{"arch": "unet", "model": "image denoising model", "dataset": "microscope photos of single blood and bone marrow cells", "train_examples": 194171, "image_size": 32, "crop_scale_min": 1, "horizontal_flip": false, "task": "denoising", "loss": "mse", "noise_std": 0.6, "norm": "instancenorm", "activation": "silu", "widths": [64, 128, 256], "blocks_per_level": 1, "block": "basic", "attention": false, "upsampling": "nearest_conv", "init": "trunc_normal_002", "residual_init": "none", "optimizer": "muon", "muon_scale": "spectral", "lr": 0.012, "momentum": 0.95, "nesterov": true, "orthogonalizer": "polar_express", "adamw_lr_other_params": 0.00084, "cautious_weight_decay": true, "ema_decay": 0.999, "steps": 40000, "batch_size": 64, "epochs": 13.2, "lr_schedule": "cosine", "final_lr_fraction": 0.05, "warmup_steps": 1200, "weight_decay": 0.02, "adamw_weight_decay_other_params": 0.01}
Rows from block 2, named by matrix and row number. Rows with one number belong to one channel. Each number is 128 + 32 x the weight over its row's rms, rounded and kept within 0 to 255. All counts start at 0. Numbers have three digits each. After the name is the row's rms in percent of the matrix's.
# convs0: first 3x3 conv (model.mid.0.convs.0.weight, 256x256x3x3), inputs 225-233, a 3x3 kernel for each
# convs1: second 3x3 conv (model.mid.0.convs.1.weight, 256x256x3x3, transposed), outputs 225-233, a 3x3 kernel for each
convs0.12 097:126133196146172169131127162123130110117135085145112131117133122111126138087158135115186089068053127173105134112117147135098211144090138107098093137119150139141147115144097114143157130114157177130133178118123170137125116124142172134162134149119
convs0.13 111:135121138132126141143152128115120110102126103093117089138127154148098144122103168084109119118093136120114122149137159123082127116101132161144182138104128155140133154184109195255158127199108163182122189255188126198131098114120138145111118120118
convs0.14 101:135130166106154162093043097106130085105146120138182157161159165167139156135106162166148150206168139146140101103130144131140122132123117164120136112115115123080074168142123155113134084101159181175154155169172079097106132111131126170155177183141
convs0.15 105:096103107068078105105084131113161158086104146075079139135216255155222212084149175152083060084090116119084101107089054061016038095000094115045079106014024103071074143170171184188230130196127171160122147161156150145152127102084175199135191133127
convs0.16 102:116120161143151150134119147057012049017000018092139072081126101097080055128101086152141086160162129094125094172160131135165143147133125127156177129223241146206185144125105131105121127123120161171117172247216092165120140142103141093089107125086
convs0.17 097:140114142088081133155116134155124112189133150145146154134117124093126157059081123120094151175130123147193149147115137223124096194159111159084148122073063123118124129144128152116112086159143126145155126153134127133117109097115132106090136149099
convs0.18 098:169227162166213172154221148101096096144151132160189140115105122091105105055100101122130129145138158092119114101182196107141127151130121147174123146138117126107129107055062087091088082113136155180174207255220124222180086015059108059045094110072
convs0.19 103:144153097137129123149138141147137130106077066149113115111124066163155092103134155188155126156092095155138062162100114140114101140112125071075115131156135142149138086120119145151108139112124154129117097168146055147131123106137145121144123116105
convs0.20 100:088107121120093140137104154138135133137181122094154102164133176160132155131159118183110100189137142120175093115109111131075136129092154102094122083073143107138143065010104148091142140158121099085114111122128179147136132146125143140106134149122
convs0.21 097:096103131104048154145146126134139169133083119190168141126122118125140140129133116167203128114178170140121135118158133112126142114083122143162122159159100113198100152162154090089204090142153108142085138137111104148097125123059092095112100066109
convs0.22 099:086114167083158168074154127139152102116139137052121121087120097127183151039154140159239167137119093176158120129135126096124108078126130191136093183215131160161181077094081111100073142146085145124138088073116097087101103125131087158113134180168
convs0.23 100:140146137172150120132124130106161113126126082129105113126136121100076073118143136069102169104076105131121149066081093087102154159138178125198142153248221146159200131151098153148111134099090095092072094098078127154181109127132100102112110109116
convs0.24 110:160145124160132136155153138099107135107045139157136132054103096036015058089048083125156109145131118162171124131137188155148181185255169137125128106107125088119135121124132133096105128134129110122119120139122114135120149150175123108158126136131
convs0.25 099:179133177135123121086140107168154100162173112167162130086094121115097141089114128081126091113145087105120151170138133187177116140212151137138136122162137116147189148160100105100114106098100126119100116182129127141125125125093140132088134128121
convs0.26 092:113116064089044081095043099166250164148189204163192161139124091133145071113110133109092117118122142105154111140116129124140148146146117202247246193127190179151163162135132149046111159138137100106121088098105078096130115128130125124135145100120
convs0.27 101:157111129136174138160166111129069143115042117138082126152150109184103092175109092067208124154166125162153142120122086136063118139120135172127142138103148173175156141166124145156127159085146073127131110177180102169163118128146121134120132121061
convs0.28 100:118128135109182124120134137121141146124192163110158130141071115122109111086147092138198189165163142146178095137161146090124141140155127138129153168160156180107095141123121180169155141125102087118105093110135125120131114111119113075120087137176
convs0.29 100:112173132130161131154096132045113098118136117116137113097050072078136104090103122109064241065174112136217104133134139167172116155143139106115152135160163161183185148124100114107108125134119176161156135126122115093119100087089126084147106109149
convs0.30 103:166144125165161104158108109135115140113138159136167152188153130125118159155138231128154100159152136097128108107105089125155162065075120130156168137151139139124112072131105089145134097143143071096105121116087122085093101064123071130138113165183
convs0.31 099:140134121169110140143132090091107147127108157143160154112148140110154096101125180102143092119192095173101039165091145170084094139088084163152146152184142106159160134129134147191179154148148169121093124135091161102079149150154121080110122123108
convs0.32 103:116120125093135144094115124128139120093106138113134122119096096107068103127130125111124148124135090144119111162090086136106064094079100130088060040028043038033055155191131201238177164214166127107105111071078114078085173150123151118144147147134
convs0.33 100:105081129137112137138123139115122110087114130132128141131143127157158149187213165117150095118150127135123078112107100135122091138105113172101109129124111139154113079105094107150089137142075149152174172214152113155139125106122089130087085110093
convs0.34 098:125119107150180070141160123149107174109104124090086131102095080095154079148093142083103121105110106120135140072132176095077130082100082131138107081043095148133092136089096141100089126110114091106118140190118133135091122121142145117077142138152
convs0.35 101:144104130165118202107157142137129133154119108124149142082117105078073070075083077134094088162123120128076197140150120120136105122116165154211163150197153148170129118097116089070073146090125101112116113096084130119148110117140136146109096134128
convs0.36 098:135120084148149136102119078118160199144187185108121127109090093140127135121104159182175151170093094154115142111034112121103114135186135119128122044057065042041091136091148141131147100099120116141133143148142163171191159102139158161129149175167
convs0.37 101:110133091127180134123134109145106127150114101138108075131157123158167144149126158117133171124067066108093119077096127103110126117158158171194143123204128126128106155081120156143098150117086119136153141162147144130099144184181121129135141130121
convs0.38 099:103096124148098119116099082124161154155178169133147147128159160138131128132104107130107108140125159151124119113083135120110118113114109076048105025013025125048035125135118166147131122119087122171156136145140160177125161124138094061125140123161
convs0.39 100:155144123177168116168187126094104077100150145089125136077049031173128100183171165119135136087065083129074100096115150077103154129205151143164131158169142123171140170175123108165124101128123124103103111102125120108162087058093085099135098127147
convs0.40 102:115116141138149155113126157096165133141126136094139122155182202173203198074111082160103110093083082118181133137142112103158143078142136125181140176191157135160128108138135155083162105135116126142092162099116158163124097120120111124130137147148
convs0.41 096:118149163134140122145113156117134120139154121107100114145135118195191102183131110139091056117095095116161121130124103084148079135139115127122126152137131150123101124117101132113082099079086166134100157101050117127084095113075084119118117154112
convs0.42 101:184121098200110116136113114113118091128171152128152121107086118092112183080096218149201145134122167194071117144137108168098099161087092121113124163113106150135097081066112063147167080111125095107164116134151094130174117140143088130136078160159
convs0.43 098:130144144100127150122179175142176138113157164133139127207174183198106107170133100129130124073112140112166125116079110152083109106101057135162102111253187071168145124147116097099154118108109112069099133115151141136175119073107113112136164127146
convs0.44 098:162150125173187137158139126147143123145203152156184115086107141127157140118141144163149109172103074112053089124154124157172114178149131118121110173176090131171133087080134121053190123128143139119146151174139131156133127127112148098128092109124
convs0.45 097:142055135114142168104127166145171175115049105098086121081114119082106096146120084083132178018011090108075119119104158087151111112170123094111109135135123164167156126127162096105145119141161080114108098151139117154155108104114132101088128132110
convs0.46 100:112145131161126079169126093112117120112149137137162136089172182159176147190155145102144155157139139152122122122113104158184133120151122116138128092200205168156125145151160144123153161137139163119136117123127117128113133109112110075079111066088
convs0.47 100:146138116125097111119096120138207164148255166127164128132184107062071119124112162127126104148150168201160148110191143137149198141136159119125145154151141100073091128134117127162094123110090084030060079010050149113098138224184155236255189238211
convs1.12 094:160074140166095133083138146087116110128079077168100105097124120146173148097140159101155120097075113124112150165091070092111107113116121120132129181161119140148128142107160103101139132158152142136123145152131144122152146144160122137147116097127
convs1.13 125:130138106116170132092133122172163150146121116107132133115135141138142138151153159149164158140136152142157151104150106131174125122155137106062094132121105103105100133093076156053069126099093073081099045059121134106169115055089102041121123106134
convs1.14 101:134148197120082140122144105134099126154086130136090077145112150087100160136114126149124120129092138117126105152192114131124114115090103153156133119109115134119114092158135106137158194119112143097100133140108128098123095132128145118149132109147
convs1.15 113:116137113088102114132138112110142177131145174098109161139085121111113176098093167159118169108137184137129152129159130115151191115106120090104105129124111098144122130073091120139123139087086170118121146223154156139166120099104079052083115138099
convs1.16 107:124105130057088104121092095190149137185226187179213155156179126163153145165161158146169131098136121127137127122094139100077149121127163158160155170164151186204174112130100133147078114125073113140136096123084111104073151193126156212185133166177
convs1.17 105:208160117117155134110143150073181146109148159121120140122141154128095060081090052105077108129128111153197183142138157134115045151104113137140131140150159148135114076079124126142094100140100112136129110120092145114107107153192123090121086108138
convs1.18 092:165117114121089127131137138167148138159150153150125113146117130140157182133150142107149113119113053165148101151134089107138154078074151121147132172168156166158141088091155125127118165158130091083130131115132150110122148129101179221141107152117
convs1.19 101:147166140184140110117079110127094144130129168110133121192140108101069087145105106127161149160193139126123134112068103113154071043070112164157134125159151120154142133131103136131103148104166132176181197149114130114098134133114134172130170182107
convs1.20 099:170181108140216146120152154160100111136100128144126133138182135108137111162160151175145092125155141113111130134121128135167093111148111146114115141117130137141119106098155116133134167197189131055141149180168149197196174149108116145116112117141
convs1.21 085:127100148114193175124151165145155124155176146117132111087129149088144147138106119120139089137155121142128119107109183113115160188099117164123130147114117143117105127122194081166158082087098093103093106124064129084089116143122123141148122108113
convs1.22 106:105132138092089107137143120123117154139125132100181150147131088080123119129127159126127154152209118144215144134138147182136230170145184124132154134115120150135134131106065127139048118115115166115126143110103098106144138167138117177150167176174
convs1.23 102:155116124145120068133150123111123110140151147100110090094083099114108121156124124131157109096121130128152137101073101088159134084122158173150135133108078144136116123115165091084117111150135103093098114134153149153120125217155144194171156131152
convs1.24 131:139108102137124112154153115108129147113081067132115098158153109132158150106137116170134105120013082109077141122133152123057099078000071135162152122141159120156147132172146139131145122106129139146141160144106136146096126120144121130157130160144
convs1.25 093:149104072136140117150164103114133165099139155140137107084093101163136077117162117148143110192174158168201136099137147099152127089156136107119136114130117102126109054074146115086125162147129092166186160094121118111129130144148145167134126160159
convs1.26 085:178128159174131122128145084116088115095047079116063100151147129208124132201166137148145171139224168112220163130142124185156149181188165131148125111137139120121103101143095125173081153112134077156165129111136140158109163164135128184135124125112
convs1.27 091:143107128171042117186098052124146145133157144160160123140126095156140103134114150129151126127205152163129154070088104127143156118105131159142129151136155147120135111178116161224084148092098084146106080131127076085121185197149194176168154111117
convs1.28 113:157147112166124098184136144119109146139116124145089151115077099126129094115168127124165186164156118144079122072118121103162128120134192133145128125157147135136116127123124120087080144105116135118159120139152131137155112140139115135077119121094
convs1.29 098:156151204150140179106086088124083092174092124148114159158066054171141162203168166119125170189183155144108146120090070045071119074122149130126099137095125102108131148130097144130141120088144102153142055081139041113127082170141111166100145122138
convs1.30 108:062128175080112149174141122135148121171166119174187169147137142110128162124113072121106101063057028114096062129103114137143116119104115112096109119099136146161156126127132125203113146121137102071140137168107107067095105091104091076113126125133
convs1.31 101:165162139154143134098106106077060106087180105106122111128102112144148150135143158166166149159108087169142127141138129131158142145160136146145143149149146125121141161114127103054122122138125115138117064109108100127109163155114151167149129157179
convs1.32 112:128130100200212136122139110125171136126171165119130129124118094105127155137169122158134138158150147126124157158128107141137094131092073134143130166140111133129134112060085080107091090050089159179131157146133155162158124147103143180125080130119
convs1.33 096:145139114116189147146108104110059026150141116169212157137089122152054109138109109164167144185145137153121105100147138127115140180179149109113138079133156089079106097080137125118130144127102151120121158185158105084115106129118152159132143140145
convs1.34 097:107111123129105127107115139100175151134162138098129113158185180107140122122141133122094072120156141101127135122123110128130090126110106119085108068074107112085111103094149078093081137100123083178117098087086125150135151100144184158092131139096
convs1.35 102:108066105136062158152152150152078106128110095114177169124137137132159192180185145089116106135085092154112131119125076106125123142136135129131114137121125117111099160151144106155186106145139133126120160136096112085077121156060151197118109147163
convs1.36 098:179144111094106126139101090141117138081080135082081111159158206101116172119116172148147112085128121120126133095102093151151147128170165143142118119151155117114092136117145133145141071135155150160174074076130126114116114082091150078110134136116
convs1.37 103:101110145136094109105118154108146144116122122129121115131067095147062111103130162140139128155206138152155110080101103089154128114132134154126084118083098135085107144138101110114093127118123137117122144132098138140126107120114094126121089140123
convs1.38 089:131150111109107079120126122116127132160147129171133130181156122142095105139097112118150153163199168144149189158192183148197125132143159154119128136127121115147129119157159176184153122155138102127145109147137090110117106106110140185156148160145
convs1.39 097:110125121107084160136097161092147165111109143109146140177136108147129094106162173194197165105195172102133150130109115109117140105163146105116123116101098121124125130124134170136197193162115120113102103150111111101119143145133156194162156197164
convs1.40 111:140108060123152136098126157162158146163115131124140162125153127127132164122065128102097112116115152118137123124135133161150130136095121145153130158120135133164172151110129138203153170152161129107107118137097102066104127150130122159135124133148
convs1.41 094:170125089156110074127103091167133126173064100093108135140126069131150113117153086153131145165146114122138119166096168130114168086118146136136124154124122125131134105144135169125085160149082131118132160106094170124110160106113170166147135105131
convs1.42 119:166137136094107120122140116108035111076094161096167158134137091132132072121144118126135182099188136145166128129090156112124166149149134102107131137127120140121106117128086114145071103152119147146172133136143116135176100109133093137174114152181
convs1.43 092:115136113145153154100105102139089164150158101140140147205176101140099101106083133130091116094121122106128118142190158115088117131113184140110130123085138120103120084068105110109143124126130149179152130166108137162121123123132152168165174175145
convs1.44 099:137070145176153160130137186141124101143104134148109139053069096058112113093140141141171104183131073116071117161095125079050118099087152171152141131157151134126133135131181153172177118180164137089155062103146130146159105156144119151087104133128
convs1.45 097:171168139076099152133092145118104165146140171136117151118078100135168127184128139142141143145197184119143185090121121105171142126167177107129136097145138118111144159125127153115114079113136112118177114150197146081134126112140139116148159136146
convs1.46 094:175154140126097126128088163165143116177146145149167154153147114149142143107131139110137118127165158158168139112117118097147116113133108157151126167119123150151131152211175182213133150153130131093112106095122111124091159156129175228116166135105
convs1.47 094:106169147186175126157090143098080131110080163149157158130093144095105128115115129156095109139089119119096163120136155082145156129121203114125125133148115090146140137072103132062081116089109122095123172150137167128135143061093109001072071073115