From a checkpoint of a small image denoising model.
Model: 4.07M parameters, arch unet, norm instancenorm, activation silu.
Training: muon at rate 0.012, 40000 steps, batches of 64.
Rows from block 3 of a small image denoising model, named by matrix and row number. Rows with one number belong to one channel. Each number is 50 + 15 x the weight over its row's rms, rounded and kept within 0 to 99. All counts start at 0. After the name is the row's rms in percent of the matrix's.
After each channel's rows are labels from the 100 images, of 14976, where the channel reaches its highest value: "top examples" is what is common among them; "patch colour" is the nearest of a few named colours to the mean colour under the peak. Only what is clearly more common there than usual is listed. The data: microscope photos of single blood and bone marrow cells. In brackets: how many of the 100.
# convs0: first 3x3 conv (model.mid.1.convs.0.weight, 256x256x3x3, each kernel summed), inputs 128-255
# convs1: second 3x3 conv (model.mid.1.convs.1.weight, 256x256x3x3, transposed, each kernel summed), outputs 128-255

convs0.58 107:49 58 32 59 36 38 54 40 32 47 54 61 73 55 58 43 46 53 47 59 71 60 56 46 78 54 55 68 66 55 40 64 37 53 44 62 50 64 66 70 55 86 50 48 46 54 51 53 52 68 49 75 29 40 56 12 50 33 13 39 40 46 53 86 71 37 50 71 63 56 27 63 68 62 63 32 47 59 56 49 47 48 56 75 58 57 57 44 88 52 58 47 54 41 56 56 64 39 77 38 41 54 31 52 62 49 63 42 25 99 44 62 39 27 37 33 66 61 83 37 53 33 21 64 41 47 50 40
convs1.58 103:60 40 57 61 58 51 51 26 63 65 11 60 35 47 36 49 68 46 43 45 53 61 65 55 36 41 62 21 74 43 48 59 51 63 61 30 42 10 49 37 70 14 79 56 62 67 79 53 41 18 51 52 82 59 19 61 45 22 50 64 49 62 49 55 31 73 43 38 37 46 81 45 40 68 49 72 39 67 51 45 44 44 82 35 48 58 49 36 45 22 47 40 52 72 52 34 58 29 03 86 47 65 34 47 53 55 49 46 61 00 39 32 68 74 51 50 36 57 60 53 41 63 61 00 46 48 63 53
top examples: cell type: artefact (26)
patch colour: black (27)

convs0.107 093:33 33 38 67 15 55 53 58 55 47 43 68 24 40 47 37 35 58 52 48 37 03 58 33 31 55 62 54 45 53 55 71 56 38 38 21 39 38 37 31 40 41 46 47 39 48 35 31 27 42 20 40 79 66 36 51 73 55 63 63 69 56 52 67 21 45 21 49 39 49 48 36 60 22 34 45 28 60 60 36 45 55 43 63 57 47 26 48 55 47 69 44 44 49 60 38 62 59 64 51 52 55 27 71 60 51 49 52 54 32 68 44 40 25 60 34 34 63 21 39 25 58 40 23 64 15 54 62
convs1.107 093:59 59 40 31 75 46 45 22 35 60 56 53 54 55 37 46 58 52 60 29 55 58 41 68 61 68 40 27 43 33 54 31 43 51 58 46 59 60 32 71 42 59 69 47 76 35 39 68 37 57 48 46 30 44 46 66 33 85 65 48 29 41 54 31 53 64 57 48 23 50 37 37 46 69 57 46 53 24 42 36 38 67 33 26 41 44 58 53 34 43 27 30 56 54 68 47 20 46 51 50 44 49 95 31 48 52 49 23 62 58 44 65 39 73 77 54 41 37 50 31 95 65 51 66 31 51 65 51
top examples: smear: peripheral blood (46)
patch colour: pink (58)

convs0.144 128:47 65 43 59 51 30 42 34 50 47 36 66 37 48 50 51 44 52 37 38 68 64 55 77 58 54 53 30 61 47 55 60 63 79 32 37 59 67 56 48 34 52 68 58 61 52 37 69 53 51 52 59 35 39 30 80 42 61 30 20 56 79 44 28 26 28 49 34 99 31 61 57 52 51 58 76 44 52 61 39 66 44 44 50 47 41 37 30 51 26 49 51 40 46 43 66 34 54 93 28 48 55 81 55 43 13 46 59 45 35 64 46 55 43 46 63 61 48 47 55 42 54 47 70 56 58 48 54
convs1.144 123:57 37 67 36 26 37 58 61 38 56 49 57 32 54 77 64 45 30 36 47 22 58 42 14 46 63 52 57 40 58 53 55 69 61 73 30 70 40 54 21 55 71 33 41 42 61 49 49 22 50 28 71 70 44 41 26 60 53 35 33 34 27 51 29 80 63 44 44 37 52 64 52 53 59 33 46 37 38 64 51 55 54 67 72 50 58 42 60 58 56 69 64 23 53 83 16 43 47 15 43 59 39 33 54 64 84 48 53 47 53 61 45 49 51 34 63 43 59 55 60 54 55 54 00 64 43 45 42
top examples: cell type: artefact (31)
patch colour: black (32)

convs0.231 106:57 28 42 34 52 24 70 56 39 33 22 71 29 42 30 36 52 56 23 50 53 45 51 47 86 33 50 37 45 59 41 56 34 64 56 37 50 36 41 38 50 30 27 62 36 43 48 56 41 52 54 57 58 54 54 58 68 54 26 32 36 59 63 78 35 20 49 38 63 56 36 29 46 54 29 37 48 47 48 22 66 47 47 45 74 03 34 49 49 40 81 21 16 55 50 29 40 53 50 48 53 30 60 57 54 41 80 62 32 38 36 50 46 48 62 42 62 33 54 50 25 51 33 43 45 38 75 38
convs1.231 099:38 49 71 43 52 52 47 36 24 36 36 32 58 53 42 75 23 18 51 36 62 46 36 47 35 64 20 58 27 48 66 13 49 69 54 23 67 55 44 62 69 57 52 43 79 65 42 55 61 46 49 77 43 42 33 35 38 75 47 46 36 45 43 28 44 88 47 51 61 24 60 28 54 55 45 59 61 41 42 51 56 59 46 57 48 65 46 46 62 56 41 49 78 63 22 69 59 51 27 37 59 41 85 29 53 76 43 51 43 43 65 44 80 46 49 57 44 54 48 27 74 29 63 18 47 33 39 57
top examples: cell type: segmented neutrophil (46)
patch colour: blue (44)

convs0.223 105:36 26 48 29 41 71 58 40 37 45 69 63 49 53 43 41 59 42 65 57 40 46 44 36 70 35 54 49 62 42 61 41 57 45 53 29 30 21 62 48 65 31 63 40 47 46 53 32 32 79 35 36 52 72 50 55 31 63 78 79 22 47 75 90 29 45 54 58 73 23 43 44 42 34 35 44 51 41 50 27 59 19 42 32 53 25 56 55 33 54 48 30 33 47 41 59 15 43 72 45 52 61 81 43 25 36 31 38 32 65 54 71 46 45 26 51 70 36 25 40 48 55 42 40 56 59 52 36
convs1.223 100:43 45 26 37 50 29 69 47 46 73 46 28 38 49 50 57 82 38 59 73 65 45 65 47 67 53 45 57 30 48 64 40 53 63 44 69 60 41 65 54 45 68 47 59 44 63 55 69 51 15 47 44 58 62 43 49 58 44 45 52 43 85 25 32 63 73 53 37 51 16 59 70 61 52 53 60 84 42 40 69 50 55 45 61 57 59 79 55 40 49 67 50 36 65 68 27 45 51 44 63 29 40 57 47 32 41 69 69 49 50 46 43 33 61 67 90 51 39 31 50 58 41 55 53 35 39 51 77
top examples: cell type: erythroblast (58)
patch colour: black (32)

convs0.78 120:52 37 69 45 63 49 60 51 40 63 50 51 63 50 43 44 38 34 33 49 44 64 47 57 40 54 51 52 55 57 17 57 63 52 36 61 49 61 60 51 43 31 59 45 54 46 45 62 63 34 42 50 53 51 25 60 70 26 29 50 38 62 34 68 38 32 85 53 31 63 66 58 35 54 67 51 47 39 57 36 46 47 67 48 34 54 44 41 55 24 57 42 53 42 61 32 53 61 52 57 45 46 99 26 18 87 58 65 60 51 51 44 38 51 48 40 59 38 19 60 41 61 59 57 52 53 51 43
convs1.78 107:58 46 43 50 40 39 62 59 65 46 59 52 33 41 42 48 65 60 75 60 43 36 24 34 42 67 58 55 56 51 67 51 27 64 59 63 39 41 53 66 60 52 42 86 72 47 58 29 41 74 68 47 52 44 81 44 56 60 56 38 44 38 69 53 43 36 30 41 75 69 36 50 75 36 72 48 53 39 48 75 39 28 31 43 42 79 62 57 49 25 58 40 82 55 44 19 29 45 72 29 54 92 26 39 61 42 49 32 64 53 62 49 46 48 63 78 63 46 43 50 87 42 37 25 59 61 61 63
top examples: cell type: blast (38)
patch colour: white (35); grey (34)

convs0.156 097:58 65 58 52 60 45 35 72 54 60 51 60 73 53 40 49 26 54 65 64 41 38 51 42 41 38 59 27 76 61 39 38 52 40 51 38 48 42 36 74 66 47 48 55 57 71 79 44 65 47 39 54 01 65 57 40 59 36 35 38 42 61 38 32 34 60 54 48 58 28 45 52 58 46 45 40 46 47 46 62 59 00 70 41 67 64 21 28 66 55 46 56 37 45 57 32 67 36 67 70 58 45 72 62 95 75 69 45 55 55 44 67 42 44 45 71 64 60 49 48 43 34 46 66 49 46 35 61
convs1.156 105:25 37 43 64 38 57 40 30 35 41 43 34 26 58 53 75 77 09 60 19 45 80 60 61 67 57 30 47 26 34 47 66 39 79 46 48 74 37 63 58 38 58 34 63 42 43 16 76 54 65 40 49 77 52 53 70 51 42 48 59 46 45 68 62 31 57 58 31 54 72 51 18 30 59 67 77 56 36 51 49 59 58 61 60 02 50 69 34 73 33 39 52 35 50 40 45 52 52 18 29 51 85 39 41 57 29 40 71 58 71 43 37 55 44 32 31 46 56 56 42 75 55 47 40 50 40 72 50
top examples: smear: peripheral blood (37)
patch colour: pink (51)

convs0.0 099:62 43 38 66 57 59 13 49 53 38 37 59 49 44 57 48 81 59 36 35 50 75 69 45 31 70 69 20 30 61 62 38 32 42 37 57 57 65 59 26 58 57 56 42 44 37 30 67 30 53 43 67 68 55 54 45 57 46 37 61 45 64 40 18 30 38 52 72 20 57 43 29 54 37 41 47 40 38 29 63 44 59 61 53 56 55 78 58 38 82 25 46 19 48 72 47 51 51 42 44 50 73 50 72 48 45 46 63 49 69 46 38 43 55 61 73 43 67 94 38 55 52 36 66 44 73 16 49
convs1.0 117:17 71 49 55 56 69 71 47 56 67 59 41 26 66 50 47 40 47 39 59 49 34 00 64 54 60 58 48 74 40 45 72 60 55 43 42 66 70 43 76 54 51 67 60 41 71 66 46 50 67 84 33 55 52 60 46 28 47 52 41 52 49 63 61 43 59 35 48 76 23 82 74 28 32 50 10 53 36 71 33 54 53 34 20 63 34 56 39 58 30 51 56 79 49 09 44 45 32 32 59 55 44 43 21 44 45 47 55 28 32 35 65 32 69 34 49 46 54 28 58 23 29 34 29 76 28 58 41
top examples: smear: peripheral blood (66); cell type: lymphocyte (40)
patch colour: purple (75)

convs0.114 083:70 46 46 41 19 72 46 25 57 64 40 42 43 60 67 20 37 42 48 64 10 33 36 42 63 37 36 66 76 60 52 47 64 48 40 32 41 40 48 47 53 37 37 33 53 51 44 64 45 64 38 33 52 32 46 76 44 19 76 46 61 37 58 62 27 69 39 60 63 38 53 40 11 49 12 40 64 42 74 56 47 19 41 43 37 48 63 40 90 52 65 48 78 28 41 59 28 42 67 48 52 55 40 31 48 61 56 39 45 39 75 61 16 30 39 48 30 41 56 27 46 35 34 51 56 55 35 55
convs1.114 083:33 53 64 53 55 52 61 68 72 53 50 48 67 29 76 60 84 52 64 51 60 53 51 52 56 67 70 23 29 41 53 54 39 49 50 50 52 49 40 56 47 67 41 49 42 46 64 08 46 49 50 49 41 38 51 33 56 80 40 55 61 38 42 00 87 42 60 20 29 46 34 53 62 55 39 46 42 50 26 42 35 55 61 60 42 34 21 66 76 26 50 43 55 39 51 47 57 40 35 35 50 28 48 64 45 11 46 46 63 58 41 57 37 62 57 53 26 49 22 42 67 42 61 46 51 78 58 41
top examples: cell type: erythroblast (57)
patch colour: black (42)

convs0.179 089:48 70 72 33 45 17 62 25 61 72 57 48 52 55 53 48 67 40 47 75 76 21 38 39 56 39 50 80 59 61 59 43 55 61 33 38 57 57 53 49 55 54 38 25 47 63 59 48 40 59 48 50 23 66 55 08 39 34 36 63 38 31 38 72 66 73 62 61 73 26 34 61 59 62 56 51 67 51 68 43 52 42 56 48 48 80 62 13 23 44 60 69 25 46 48 63 65 45 73 46 54 43 37 40 52 77 72 35 61 46 42 53 36 53 62 05 54 30 49 50 72 49 57 47 62 35 57 44
convs1.179 089:41 36 44 59 58 68 78 41 32 42 44 59 32 37 62 66 49 66 51 03 50 50 71 60 54 65 63 44 36 50 31 41 29 20 56 60 46 74 74 65 46 16 31 48 49 53 31 39 53 60 53 75 42 55 65 70 63 47 56 66 47 56 48 64 21 25 61 48 46 76 73 53 18 58 28 45 48 59 70 57 84 36 29 96 63 17 29 43 74 45 21 41 49 71 54 57 44 48 29 41 64 29 37 56 47 42 36 57 68 47 74 22 46 44 28 45 43 44 68 54 47 48 44 45 47 50 64 34
top examples: cell type: segmented neutrophil (41); cell type: erythroblast (36)
patch colour: black (32)

convs0.247 108:62 53 50 50 43 48 40 47 52 42 40 41 47 42 41 55 46 85 48 39 16 69 66 55 34 56 47 47 46 31 77 72 30 23 57 54 37 69 53 22 66 31 48 45 15 61 41 29 52 43 61 38 71 60 54 57 56 68 58 54 44 68 46 75 45 72 48 50 72 47 46 44 41 15 60 54 58 43 63 74 38 59 33 39 38 09 54 48 43 68 00 46 65 20 49 39 53 45 58 42 51 52 27 70 52 39 49 54 80 40 42 02 59 53 36 48 29 61 50 21 54 51 45 82 55 55 67 58
convs1.247 090:65 28 37 40 37 49 73 38 57 63 38 47 42 38 48 45 42 25 62 26 68 50 25 66 48 39 49 53 38 68 28 45 63 45 79 50 53 56 30 53 44 24 51 80 64 59 70 68 21 47 91 62 36 21 69 42 32 42 44 44 39 33 68 53 58 45 55 55 19 28 45 56 35 40 56 51 26 66 27 57 68 66 49 35 53 66 60 71 68 36 76 79 43 56 48 48 77 51 48 43 59 74 76 30 45 42 32 67 58 40 52 50 55 50 58 60 46 41 72 48 61 55 40 27 60 47 47 64
top examples: smear: peripheral blood (76); cell type: erythroblast (33)
patch colour: purple (66)

convs0.133 102:31 46 48 65 80 36 66 52 39 49 68 43 74 62 29 34 51 46 58 46 60 81 48 56 63 35 46 20 73 68 88 57 35 69 56 59 67 67 56 18 45 54 62 55 32 33 52 36 54 72 59 20 05 56 47 56 44 77 33 51 37 70 62 73 44 50 70 54 67 61 69 59 40 35 42 38 54 58 55 36 41 58 44 51 78 55 53 46 61 45 42 39 43 53 38 63 38 39 54 40 64 84 34 47 61 28 63 73 63 48 67 59 58 43 53 61 52 37 33 44 51 52 68 52 62 58 43 39
convs1.133 118:56 44 44 52 59 63 61 47 53 44 62 66 49 51 75 90 53 12 36 55 10 22 48 43 30 45 66 58 38 37 49 58 49 43 61 60 59 28 33 57 56 36 56 77 41 80 58 49 57 42 68 54 40 51 50 22 42 48 51 50 51 48 66 14 41 44 56 32 20 40 27 16 38 66 89 84 51 50 49 48 74 56 59 40 07 06 57 55 68 72 45 60 33 41 54 56 59 61 58 65 48 57 74 36 24 42 38 59 73 67 48 37 87 53 67 33 57 52 45 35 42 56 60 44 54 48 31 67
top examples: cell type: artefact (29)
patch colour: pink (40)